config.yaml
dataset: "photos with spoken descriptions (Open Images, Localized Narratives)"
train_examples: 203450
color_jitter: 0.2
encoder_norm_position: "pre"
encoder_layer_scale_init: 0.1
decoder_blocks_per_level: 2
beta1: 0.9
Rows from block 6 of the encoder of a small image FSQ autoencoder, named by matrix and row number. Rows with one number belong to one neuron. Each number is 500 + 50 x the weight over its row's rms, rounded and kept within 0 to 999. All counts start at 0. Numbers have three digits each. After the name is the row's rms in percent of the matrix's.
After each neuron's rows are labels from the 100 images, of 14976, where the neuron reaches its highest value: "place" is the part of the image that holds the peak; "colour at peak" is the nearest of a few named colours to the mean colour under the peak. Only what is clearly more common there than usual is listed. The data: photos with spoken descriptions (Open Images, Localized Narratives). In brackets: how many of the 100.
# fc1: MLP up (encoder.blocks.6.mlp.fc1.weight, 512x128), inputs 0-127
# fc2: MLP down (encoder.blocks.6.mlp.fc2.weight, 128x512, transposed), outputs 0-127

fc1.316 073:563547578452528527532455471601519374545542451504489616534550530575479460449510535568470531557571506517478439525490478486555461415570529537423449475505514538533466496526533543604428482488376539463547507401478557472419487496475462476487515538498532464609508495524572514526517511536492484552454555513442549545424483468531489476557476520468503458505655507522465582429482548543562410587445
fc2.316 058:566503527437506512461493508507414554548435511403518442506532504457511533510495461394464476494594515413544585504475395530447516541429422509466414562465556501520494479567452496491433476503431475446446546514615497511498494369489536425499505504484476456518549468452522508527521480619562495541473524481507447648555575478510448489416560443490547533453452387501504440458511599508506443447499
place: top right (32)
colour at peak: pink (30)

fc1.165 068:483598448507391538614474469582472408555481530443526522480560488516547444459544504491472454536412535530620419495488524449477468505518500428524504428475545417508463530500414502487478529557473409579511502522530590486495431502400511447426484471512505543443495442580527455468493483517598604478537536530460492524403597466491498584526483480490518433545483551447574464588544486587522457560497
fc2.165 053:487539439598534552484597475416515506498434407521460477545427557526577519513465552565482448478535421565471587518549419507446567576468453569518579450450448506451542524543471451462561457439533391417532571537548518521476498462480487565566435470496431487485484447450550536563530434558512546523557552532494536492480512593502460464485552510615517520516508502519440549541560479351546517499546
place: bottom left (41)
colour at peak: grey (63)

fc1.122 064:493503470558561457526482529439549449546520466498525508661533480518559467505491489486480518529477547480526551548480463505389518451531622577483526454538385497463471534437475502497450671567463515472439571491556461513485459552494471538519531516520483520447683476473493530444434428494536553566545518552502509507427557535481552546542479551542519528445563443553432448556428544520528567538483
fc2.122 064:467479408449483500452497451475545553420513526492501523528493494486573567434549512440535462526472488470567500420500491499534533606538532565418489506474479434543482465534526482485428395455527465562487694457338560570481507403521499564417526528531557579531509498527519418466483545469500435516463552520608450480445515524504415473464543551576474484545491452460484452576489524527508503541554
place: top right (34)
colour at peak: grey (62)

fc1.211 059:583548590485499519566415377496479456528505495354524560430549532504507524480571482584501540502479507512473435443453470520476496528475476513549497536450436540564523560476445548450481516391463550540527556452566457523509539501533475528405457488464531483492515531387519511565413569472628467518549555458652500538488460461531548533499484534478509553491555560565486513611449560514426512460503
fc2.211 058:439552498477487482448482462454472424522465501585548462532524477487522471519474527491413470447458525459553416515498470386570342654470457523509452411503466557547441533500507602503461551495513475505526426413473465594610546484518446485458504547454488439454496463469579462558503465584472553490460531520545546456528535569576484514448428454530475490509541497473436581459567596550484538539525
place: top centre (28)
colour at peak: pink (58)

fc1.100 090:508465436519590505440480487483466474525499572554627487561547460525523443395455498494569475550456499522436515476420438482497577515407399526488501470453525481435497453369587494525490601548453483503441509486485469554466519480456484489543517468498514485476632503462524497490563551530483437526456523565501427488466589428423497581551505516448525521534648499493494476383557502431494525517414
fc2.100 090:506515452506512444468538480510586467505472573494490493491455548558501462547466498417516406432460567497519500487527469527499486515550432488494492489466472432471507486476507539507435507522447403478552737445238453494517479514532504519541484459592499435510518569449470455491502523490476491479459483470541564485528550446581474501558523426498473478542439575470510527491452448463543508483482
place: top right (34)
colour at peak: green (46)

fc1.458 089:513438470412551437488521517376499491474488534543563562601535432572455505453494583444483497520565497472508489548381474490492498531397409441538569552501506452444515511393508469525530565565536485596455477519512416506491446473490571502488444529539470390499574537474542539574526484472522507528541501536511447548520585539494536614522488482444435415510590436432505448416505439461520472437461
fc2.458 088:483486432496409541538536471467560533509451480521470447516525519526422502476545471522470413484559478474565515516542471464490537481540466444470498473461500549449424464550518527456498490455538481475507762429226499505479509463473484555528506491509503454467508470465438443552529547478521461460510470492524460480479480497533540489513556441526529507576513496533521468467487414515444475420509
place: top right (33)
colour at peak: green (41)

fc1.160 101:493553522462480500574463474423557494569546508548579540506530457507395501504460497545493516494430542494541536489547517563486465480415547531493498478428583490452555494513465553528526548448466500554543448438478509569470457598461491541552579543589495468477523471504442429458479426545515631567524480418457509383330540503538552497535560449469480529479497593470572479558456554561596536435480
fc2.160 093:498454578435524572460433561474608609572467473564489565482575430471455555493520582608515544524466545478485525487515595454471533465468444597502477512481389530468517531491533501546597559456512482497551519438432414481519439495496455419490553554494453505527399541484491474604552529526463511464487464446511438448501525394417459562421521496471452545417520466453476504545464537539531572524441
place: top left (33)
colour at peak: grey (90)

fc1.272 077:470594573501444541453565471467518489445437481505504409505559475503398608524393496490439551526434504457473460476515510510445515396413460569528483454459535566466505396547443539474547406526466449453497494531429443526482455579492499480537476427484558436531501416513464524487553392484558549524513445487341541446435542527493497483541531516494541467407480519468439481557467474447498499398466
fc2.272 065:478433485425548471515480520566552547462497525497549596447473475528502559506450596550509462560374559526488468438507532497397572476625461558577399493485490591505432423519582463494464501547474440586578541542483535508435540442509535421370479577488485545427503531474513497518497501491465595457501498476476431493452515515544482478498524519413437417519418485394513494441520504471533480441519
place: top left (33)
colour at peak: grey (87)

fc1.276 070:469419505569504552445468502516405424473467528431479441425494528500453493578576453460552446458491536505434587520483583448453442467535516439495562485486542457385507448447529508482533525480533451466501553517560514438491493476571533511537506553385518564468520585569524537477555368525385571548503531492579400515538553541451494493568496541483470538519507396535470479496508606490522587434558
fc2.276 061:622480512476482478575568531607536571520563570558488462514537546484474524425479393496529518456451495499467485561506545456501460485500471444525554461501465481440514547550492542393514446577401536463482441523494534610474540456558470577494609432588415573404484444484452539451501478447538489490515585517553421418432567491435430472522481545496556462454527496431510450537544471474568453463525
place: top left (35)
colour at peak: black (38)

fc1.260 070:472473456493473572499426471506455484413569504457508468515446477571579514421524535578574499557447452542429507420455477544462466430544512523505404460524511569573578529534482546488479508506404373479533495468457479508419558602485512542537414489420500601476454502428532465523516499444395473468482483490389467557423569487523482481472442578570592509470498502548515526501468531454499520531380
fc2.260 062:447584527536493444509496548516592583480587442515500506458485556501505568503411571567496527571566454521515450511486458481507524522531460513476539511497541523500539528520445484469527495622482473489426472475494428603552470475499632502586486557555513577414502435566471553468543384569559528391537568484446534475487542423476435553485605561512560436536477499487520519520477450553401521413535
place: top centre (32)
colour at peak: pink (39)

fc1.261 075:500545505509498545471496504510472507535550438456569533500518556511421498509524494526409461503497569548514537477442565476439447429418488451457532540513551562515398484465479460597493403479459473527540486518458555472425482489508425579644540476472541520521411560531499522430529432436494585533409490429398532526354433491524540442487453456540521466501582522618473532539509490587441473538545
fc2.261 059:542541541569471557516504478442646407471490549491522466505455455542562562512454524474473466490422519401497440540596442474491518568496465554506440504452473485584488522556482515555493469530492426519427509514533533543460567413463432479559525482513486554513537536573577512515436500446506533571512494446501476560487492440484475443624551462508629503502423624543576469571517559626484498548472
place: bottom left (32)
colour at peak: pink (30)

fc1.491 064:617578494491527513480449515438443630502521526540497497567550559574496475524604569561497437432510399568489510537514453540541451406488486543587551472516554525495410493491460575534480559562566393572533481491537473433525412501524464561474483411516492485484495505569476536459573419493570570527526429552493584560528536492445540500488450511495412555528491533510547479473485402571459465511555
fc2.491 061:547435550542452556498630500533533605503555435422425501479597520525486536523537526511526513535552486483556518512519546535522554452428494559394485507473499446472537478599488474529537477525411478457576535458462465465491534443502532530534492486570501503435506571525426573612368476470548548623513457537557539448496451557527519572501609457571575490499509555520558610545503473537514535492541
place: top left (34)
colour at peak: grey (61); pink (26)

fc1.188 099:531513502474568428592437527520626511591463439539469573499545567499594563580530499565592415402467444537546582585566521503536401476569486436422436558487532453521513476474467516442484517444467436515541516489428534418613456557494493498536477534442488395435442509465419501551519513516513544493513440516493502565483423464493561463539483507502532541511454540540435410501512488460536547539497
fc2.188 095:602427503536529563528453491524580496643502390515523390486431526551568504545466470508615498410524503495509546473504494534581497498455479530542511525479486490556548529464482475439520540444559586429537399536431368452505430476550505471511502520457550563509451523429547473412500534544453546588540513488474520538498491552508487428437546496506473521417532472457516503506553542523603418602515
place: top centre (25)
colour at peak: white (92)

fc1.334 067:500525423493611483561523417452422576511460554523480521562472453507476537463510482524585489446533470550477476405504554541432521577533506544597502500524518454528553496507444493554500411511465486521483641650537439485489541524487481488478534519468449487467487506541530510519446535615494595516529457570458411569479517417441511393563528545456551540528510537493430470612386528504459472520493
fc2.334 055:591547487493451546443426555546455514540535467529449483518381509588469544519599482497404418493506487474515511461537506606515414633486626505494435482444546555537572516514475483471539469535457450443560566471457433508491451427449496505475452561546478518475504476540476509531522446591565487488459537460443547464498539430385509542435593457590533530525456469438500501560572500571533508539546
place: top centre (33)
colour at peak: pink (45)

fc1.237 060:485579442500582561440516455491622541469461531519474474457531385490532453570472433476525492532583537533429455455523423514473521571515492557447477581486532502521541518576429439485465481430472442423477544543582520504467476496523523554531459433442422532451452561525445512527477463587495545478550415526444503481495599522557452571523466550653581496504437548547538462532506553529521585560435
fc2.237 063:437543460384482519547471527559510520437576513548545518481543536543477528484469465620615523474525427590467528500548454495549478579516525589548516459450473510453529497567556514483507475600516489499473562462526463533496529407397502548496492515457525521439551493561460501603493589534458389538393497561459444446452431384430497483489531489517452471425500494475512520491579535572528383531500
place: top centre (28)
colour at peak: grey (80)

fc1.352 068:506532502401493472451380561528496468521540514518547503374506510581541508518455456483482448493575422441528497481469500491531473508494550549534484546527476526508512535473532498595477533452501562494462473471461467477479527441531396577502473435403424567538472532391543536512514448515491493516453394578505447524509611530451503477638484583445573473500423532463516433477467569616511375501455
fc2.352 068:518514582517429437510493454493416433411469467560556525535502547428529558466487592496534564523431528510526537468524523550468486520482607376547512514510488398379446576428498466486487545445459497385561434471419580536489476493493428479591484502453559462463519463526455433471534485481466425534498440425485448480543543514510511485579470555459540475505532482371529526516522493426486446488616
place: bottom left (32)
colour at peak: black (43)

fc1.57 079:454495530517576560508505517433497493490423505454453496557584502530533532445631478492425496412550490458531368505479513483520525536535432538497485568504521518497534367457565471540441466424526407538495460456541543485591529567554484437552450412452508523478511527559558488420497431498480496467546425480493518497553435685443428537477503627485513533500528542549540512503504491568497463522465
fc2.57 060:590524527552574486442568542517541518495513462454523482471572524498494462542460530539401518487497515563462466551504480517536445556429549449517553529532529511465576499573491481559436508448523428473508473476387484551496431469540518555599519516611417548447390466547615455565505554620513540518536554514488483539585490498549455492588633573551445482427546522422529518565495507461532516489566
place: top centre (39)
colour at peak: white (29)

fc1.378 076:511484494474541534579524578475500399575604492437443557512573549488488509523571569550566590497505534444402486552424453451476466497501453471536509486525528498505537540532589457534518567521477492441496448404438516428493382451469514539450420416419481444497454568409552551503522378457497431547445492511538475547495450501438500531505482466446532487487426488507353498448486508479514428481432
fc2.378 055:523508542468544521589371487606486508516492459463514471529474542498402442539574529454506509542483551414483525604500431505486568519482466464529517525554565535437473518489455493426574468580483357476609535553589475470600491479474509585444494501441516485523547430515600467534472502576457422453489490556516515533516482474515463555595575461573551462439483448478553534507498507509470625511455
place: top left (39)
colour at peak: black (69)

fc1.462 068:478515528554505439539556512529499492452528467553511456417481516528580503426517509571577492508519567526460499441419618415502435535521462575472444516499593533536463445440492548499435522425492547555472483563467476434524455427485401559516481458508407529506448522495510448434535501531537511445515516545521590455499445531442577558523569508509514589674493496483504593567476548528580587577526
fc2.462 063:498400462511443467595494500459535548504449467555459461477491504491576529452480482559508463565540339449536510462457551532541528559391569440567462441384440471512540527541517373532527411441466445485409499482542471524548532508529529397488445505556501565500488500486494472525423465509495500592555483511447464538434561589536536554504426510445533441450420514481509510530465586468516430575519
place: bottom left (52)
colour at peak: pink (30)