{
  "crop_scale_min": 1,
  "translate": 0.12,
  "encoder_mlp_ratio": 4,
  "encoder_moe": "soft",
  "encoder_drop_path": 0.1,
  "encoder_moe_every": 2,
  "encoder_depths": [4, 4],
  "encoder_widths": [64, 128],
  "decoder_block": "basic",
  "beta2": 0.95,
  "epochs": 2.2
}
Rows from block 2 of the decoder of a small image FSQ autoencoder, named by matrix and row number. Rows with one number belong to one channel. Each number is 128 + 32 x the weight over its row's rms, rounded and kept within 0 to 255. All counts start at 0. Numbers have three digits each.
After each channel's rows are labels from the 100 images, of 14976, where the channel reaches its highest value: "patch colour" is the nearest of a few named colours to the mean colour under the peak. Only what is clearly more common there than usual is listed. The data: photos with spoken descriptions (Open Images, Localized Narratives).
# convs0: first 3x3 conv (decoder.mid.2.convs.0.weight, 192x192x3x3, each kernel summed), inputs 96-191
# convs1: second 3x3 conv (decoder.mid.2.convs.1.weight, 192x192x3x3, transposed, each kernel summed), outputs 96-191

convs0.42:105174111179144124138158123126114102099115091146159152112092166120092064120110124129127108119095173157097163152151118132104133195075131129146112162142143068006080128152133094109101149137142126050088097181151117148140108126168099124139093156127091122108157148157100087104148139129108165116
convs1.42:130107126100128141133136128147155160132089140065156131094130077130139188139199106075108149127130077126126091141104132144097142127153073089129168119147172138204172138108089094158136078121141124198142141041112113104116120140079155136145223141132157120128112092114116165090158130178104094166
patch colour: white

convs0.135:112071130149115168123133115148155133130108130077150118118135132103135122105112130128143142125141129136131104098139198160136134166140155148130093146128129133111138093134101116160119136108006142109132110109118075096107146109133159159154174153138164122123155140055107159107116128158000151087
convs1.135:114162144098121109142110118091096119144153148175092088130066084114147096148141118115129114192078063153159135144142091121174102145090090090137158131126175141102137167110134175094134146134186105154140132173148162133121087133162112088146085131082066120123105126201148087155147123086194126156
patch colour: black

convs0.164:142113131115125115158118144104073150129164130087153144131062147138095112150186161152099088150111130129134123135112113141177152129139174077159080122097091092123108150091153047167144091127143105125107163104130081122096148147094128117093123168161125118138095097106136101105128115049156180186
convs1.164:105123160195126125142148128121160127089080135106191116094126100122127165082126138122144168117177148134134098097143148103055118137100083154165171166109178114165126123129096170150106161111060128105144120115129151107118118136107133116176191135156127140120148181106109160057092114231091121078
patch colour: cyan; blue

convs0.61:142071142143100109103109116160149125136145132116129145060120144068146109154136133111112107121134116133117129156110092126129136165148162136087088178109125184159171170129123121121139172162030115155112157162119115119106161068148123084085147093138113147178138137085159129114117111099000110139
convs1.61:110127196113135100122187098107124137121074153144129140157120105117100172100157147168157140114119109096087089111180100178114040118107102101207123108151176135120087126134051115154116090097152133083087095103149152147119084127108133090203114128142098076111133088106084103107069128164147144128
patch colour: green

convs0.13:081082116164118206170123144105107182112073116111217098133090134165205132100100115120099112101070072113098137123100167133169133136127100116078107162091137090102122180179092144099159111177149127161186192179093083153146121168094105145146089153111120110104068127128093085103111155138148134139
convs1.13:120141152155136134138111135172153101122104112069168165121116154126090131149150161152143162136147185127153124062165121188094129159105164121135145103172126125144136028075112110176062168087065055120052122142162160092125181125126139113106135128158203134102145156109157139128132135121065130107
patch colour: blue; cyan

convs0.151:126080139128162083094152137137122193131115111150108116082101117060133155120120130131080092180088096193057123118157115191165107047151102107148076113132173112098162145126149147138150160129123136111083173117109138135156170107143190103174113196108123109100096143112143069140161105119086085169
convs1.151:120133061095111114120159123119138114104162168094170120139145137134139087145063094144154167110142151049173142103086122080071101119148203154206210124151077164136124078177166133137093125106140138138126118162157124114128058114139065141152120132147087164163151134114112200098127139140146154092
patch colour: red

convs0.180:150145141180106103138116133135133141135110146146048037119138050149125152162113112115156183152127106118127154118140171150122000097126081146116115110139123134135131148143102172153133146146142104134098140139152180135099101129124178156106127161066147156055173066118096117150102133176138148109
convs1.180:114122085066137135124109136141119126174203122111131144128116122146133139126148060096082084083141109155106123137092148045158146124156137140134125126101093174125122102135171118078125084115174155155172121148086122117116102132183039132185115122130122121162086115169204165121182134073174083150
patch colour: white

convs0.149:135117092126115123140151160104117100118109144137029000126101004121123110142133080075112103124120091105113130132088124112121022137115112109169160122133143114150121124128140146128127127114169114140118151154102112123123103118133151112104140128099138104188126059147128127129149137110148080111
convs1.149:113122158088166112083047121105129150097144099141143136110120191105152162092121205187127142149111158138102086114138138153130145130117096127044047151100129127104085162136118074136132134155076135137119115110151133116166160096112117136128133120116084121055089145099119062109061084123091181138
patch colour: white

convs0.108:123092147108132126129124154103180106125147136191121117099139125118146163194128124135113109161124115151163097106145126124157143127159103151131137121130177158108136142127179130155196101163042120136182160088154083119132126136106102144165135152135091115096129111036132124129112123104000126107
convs1.108:115169099112117109142164100097076126135064070076119123112126156110116085057110126183184142066135104076132114170101114133065082125073086117113140155102077109119112113116070130091058149077137107084046113178109177069116124148109107108125126138165128093115126132202133115130099142139193159105
patch colour: blue

convs0.83:166088076077099124153159145066111090134147128134163150113138144124154126125136106096131106078150092093122132203116093057118133163140108116163122101125073193196110159178110147107107162150065135148140221172151077144115114129116160102113192107130132173132135140069152164127146109122038082103
convs1.83:136139195147116119111092109155128146132123145087090106141079135122115142122166176122135115183062140156164114120173130173125140119127141103069157190121216101116121132086137101154133095135206145128140110106174152092135167113150143133126129130149082111161149096185129101138116137146246148161
patch colour: cyan

convs0.138:094130122092093137128142113138091125139154144126175124102078162100129112107132108130188080091103126081117125141116163082130153162085158180104136159104152100152135070116130185069122100116074155059185193177108147102138168132076100101108115086130079142131071166106162113134132111104103134128
convs1.138:142108151145145137130131142114150137130043145112032076136114126118127120138137118109134140153135069160135120115151144148101085133149113128141116137136080099097098178148124116145081192156172094147152078096159142145133121123160140137130118158096159127116154077181099121139093128172222097141
patch colour: grey

convs0.118:131109140116102168119128135114151097111070151132124112092103155118155086103147147124199129067107127130143110133160168137141149202144154169143139175141143136133130101135140163117142135132065126092098174154142089155106165118166117129166127162142080160136192139088090156122098114150005113078
convs1.118:095122147177110117117119116136144124123124129142132143154142066113097101143105124123088097185116075154069122134184122117124135136105096094079119098143157121111130151136099112111083123098155172145147139101099148101123090123137122112108190134092173081103100131142159115112158125098142078156
patch colour: black

convs0.58:155125108091069079157145114137102133150107051084180146089141130067143106119085086119136083101165135100166109053167152103118154186083157096104087093110152153101120111110120142131120105092068119084105106196111077182135133109069086105125089069116142127135109143103087097157149126147106134117
convs1.58:114124154160120110143098134115137090193168191139043127091103125114144106147181172129165149170050091162147155155112106109145115105098054089135177159122175124153103160150122121136157110194203143111145113102163140076121100141147150124156179139144138126111108132209125142112122141103192133126
patch colour: pink

convs0.18:121136132069096100151127091153130143138174103092064016151110112121112166129148142173120147175148094130118146078097128158160044029056078145128138109121164113112143154125129071153106137147105130137047045131136166101115141158075192114086091164086162114138139089120114085137123113086145149136
convs1.18:141102103173134144127143150131153106058110145094175178098117166145128097116102069102098148081115179167105103128087130128065181129134142153149096136131100142156125153165134140073111082122083134127162128125148109127118079142142082136179158143149114164132138151072149189083105118173040111117
patch colour: red

convs0.148:113055088182136139095106132170100132167116087127114137095156125113090183132151115142181156074105130125175149113146157123149132171136144193134126110120103121170130124147135140168133123063099103097107185127120071108098106100131121084154141083111087112181146149075110146167112152118036124123
convs1.148:158109124106114103149069134124169130092140148199163121147095159121168083109089177075077123255111125144096119141111113122162112112130127080148138178145157124084079110100137143103155136195074151217160124123126084140125098143156110126119085149128159130077101095098116158131154137120122085181
patch colour: pink

convs0.142:104119145140122144125125148179151122144133106127099068100152069114115155164103123111111155145147080141102135084079127158126022103154095115148157108126134163116117126103113124182123132103126098127097101121120166127088111092149162127140071147113195126185131052140142120117135122132147143164
convs1.142:145167095094150111125149122078072135177172105125094083128163113131134143130142101128182098095146190085158158182115146080106139159166134183113146089084077130136174116124145158101131160122186138104173146115095134106120135104105079127129164108162079159096118175132150147140134125096160173096
patch colour: white

convs0.106:163130121111129118129070162089142111145124179160102143113148067165126135143148125152128102139173102084182145198147129099129083117123094110130087066103102100083071162118127143153145080198144126123122176121180109138146052134126124138140132178103114150075145129159142156078126119148140116106
convs1.106:155148128148126126122131126164159167113131117038161134119088163116088121139082143092104145129082165189119140145137114107104237075148137113089149172136145133191172116053080082127132142112129130128099124104114106090117190148119136125086130120187118140153100124084142113163145139142121186169
patch colour: white

convs0.157:154147148108084131157125083128092148122157128119072008150097048115159105141138128155102148100159124120088143133088180122108013100110118159118124162116153124134157114139145138095139110139146162107101113104119160123123102139076134137089105115097112174149145093118101097172136131150109158112
convs1.157:143116121142145140138122164125185094137049147120125147092126179141119142104139150140155141164087122150090163106143132096147162117134188116167164077139130153116121176158153062134070153158087168134143101167110147105102177151089110125184207161184170106134099101090148154050122121135132085142
patch colour: white

convs0.107:053021108173130117143132132154144148126112169081118136121135112112126134131110096148107135121145127121098155144089165149134128097120110064176132157150125144180163148093132090145128113093079115136136100127105111088132112145164158121161158096174144126082067110073179157100137130159028142117
convs1.107:178144151081152131144087116117117130136082093158066064192106086120141112121125190118182088140144166137174130083158089105153144148106179154051129145120145090113121131135161120137110166130142118133118148154104129192143175110086139111091108125049137126143137141161089071163112119111210088099
patch colour: black

convs0.2:120116143121105060092129156139134129100111132138135115066110114073186123119054160143184169105128130119152120113145072145175102142164112127145073122087118116105126178161149124073104119173057131107193172113144097126084148080108106093148132100132128153101109126035123116116139124115017128113
convs1.2:101114154111109121141152107141112111141067149104210207123134170117081125126191081147123105161139109119104122151116110079027169110084143127154180165175144141150148105124123146143098098099166097167080128128123153095130137129142095115114160143185139094142129157184120129121094146198168079128
patch colour: black

convs0.67:130092163182128033120142113141125177144075113110133111104112103096147128128121146111134089144057162141158091110137123131112088061148075176123163175109164127115103113112112079165148108152036137098180134129146118079123089127166097072171144112120089081090111104092086115089108138124036128148
convs1.67:140134065099130127134108139128100136097165127176195188117170192120121117144117136188098147124145132141110153125103127151182234124096130104132111104123090124171125144138156183136123127121224134178095121162145146198137136122108125133087122140148178146121137148167155156179164138112218127126
patch colour: brown

convs0.96:148059171087145061137083094137148158153130113143072106139121098098139187153102129124120151118089111166129120142158071104140131000131069121127149086099123095098108090132147141130138094124096146147145182095183063105143072147095130094112117075078137114139159132113115116157147109147078109120
convs1.96:151145091132097106139168088117094159109145131161139148156149154132127115121100128168188121183114149114172177083089114157127068102147152119072121162149107132176151182109107158139128150105172090140151108125116157149152200117152144124105116137178113139143087107211133118147136125092255179149
patch colour: black

convs0.113:146155130123114111144112145132149136095104177136047035103145086138128165166116150103150146201100122109120157151137103103131041063109105146102135107134100113154164174115125140126063131176130110175098105174141177107095100120118160155082141213093151158129061126150167149108135109100152116181
convs1.113:136138146182130139113187120175104131103115117101133169120098106143105133091112099086075135084138113204137060048130135164116096124121132118178090165115141102135112073129143137153146144085128122086168129049170122153124149156134093148119125124111147166111232111088129129150117123162113158073
patch colour: pink

convs0.127:133099122152131088110116114182125133156121140100116134120152123121112157167145107140130131127144118135129102108139154152128116150124153135132128124125124163121139136123109120152109154121016129129087081164107160099108110101139123097124121122122150109186144133066123144109096141149000116143
convs1.127:144149137100127098150122108101130134109187111146202150122080174126185081100105179137102139148096157156152144126117104081180203115079115103160154141102127125144146110126163149092158106170192132145172128136153131155148123120118104098150128115113104149095120131175140109137212117098229172097
patch colour: green

convs0.126:090080138181120098084125110132132129132105158127136151072126155123142086145167130134186113171132150102182107122164095113118169198095153131107086145089140112123119142127126170149131128170044138105140185154149102129104131119144148072123168153171137143103148178085091161117106145162045132110
convs1.126:136105154088116135120140125105132130135123138159020055119091044132121100118105096112126119068084069171108148133135123105135021089108089096157159118125131125146085140151102081092133124122174086121159120117118120140137101117119093126153107154063104071138106086158130106150137131073191094136
patch colour: black

convs0.54:154132151118091102114116124141155138153108104116080056135069064110144158124120117086115104147102131145142105090073073136148045053093086118134171132121154135094095157101128126121097156133131135139132099142142155124071124136135131120124096127105104098166142058149123099142143122112142096136
convs1.54:092103065108144125122130149087097126120127148109143152093173136131112101111139085172160142116154182089103126130106127103074143122144096134101076167121093123154153116135102116115143095113097073121105132121126150117119101137136130139102174146119181167058115194083137167114097086136108151094
patch colour: white

convs0.154:113061146169125139128127104127152172167098100127123100112165119120168163132168144129131095148125107159118085086141131123159106125143170118109114180127153137128115134123129102125145135129027113145185093138112073085108148119131106119131160145147119071200076109084089104106152137114000135130
convs1.154:101166086130134110116103098144123110062132092177167136142109155117106102145067190172127185112149163137126132081178118165134128138063161063155153096110133126096133134095145158142117101131191163104083145188136161187134128124123152110126112117079142175111164145109157161178129132121198161073
patch colour: green

convs0.0:127139136102106144129132136171176145101124061164074011115139016123150139120095133119122117091124136125135128072094136090128000120175087168125118145117146140088122100140121136113178119138124120126182124114106151161108093111108087144132126124070147141168156061113060087157162112114133119114
convs1.0:171134104134145122127098089096097091191120111077149179086156190133132148165191089183155144156176120112121141155115137164100170136116145129088131072122090141117137205085127139154054149143185135145082109183111132051128168119085182101142164137202141106118112174188182177091091132096167107187
patch colour: white

convs0.52:172146115152085132139110113124147115118164132092033043124150040101159106117083106048116099118186101124115089166112172106148016149188158158124105112167107157131153158153152158135107134155111122154154149123129127064082121088127127132136153120107089137161177100121154138109122109127108119133
convs1.52:125127157093124139136154132154131098174165143141167071081067110167112115132183140147154142132092112137196161119158139170120107100109094128108161114092177098126122068094100132146143161183189115060135077170152188182118132135164144149160100142130138154096144106171094113165152138106198144098
patch colour: pink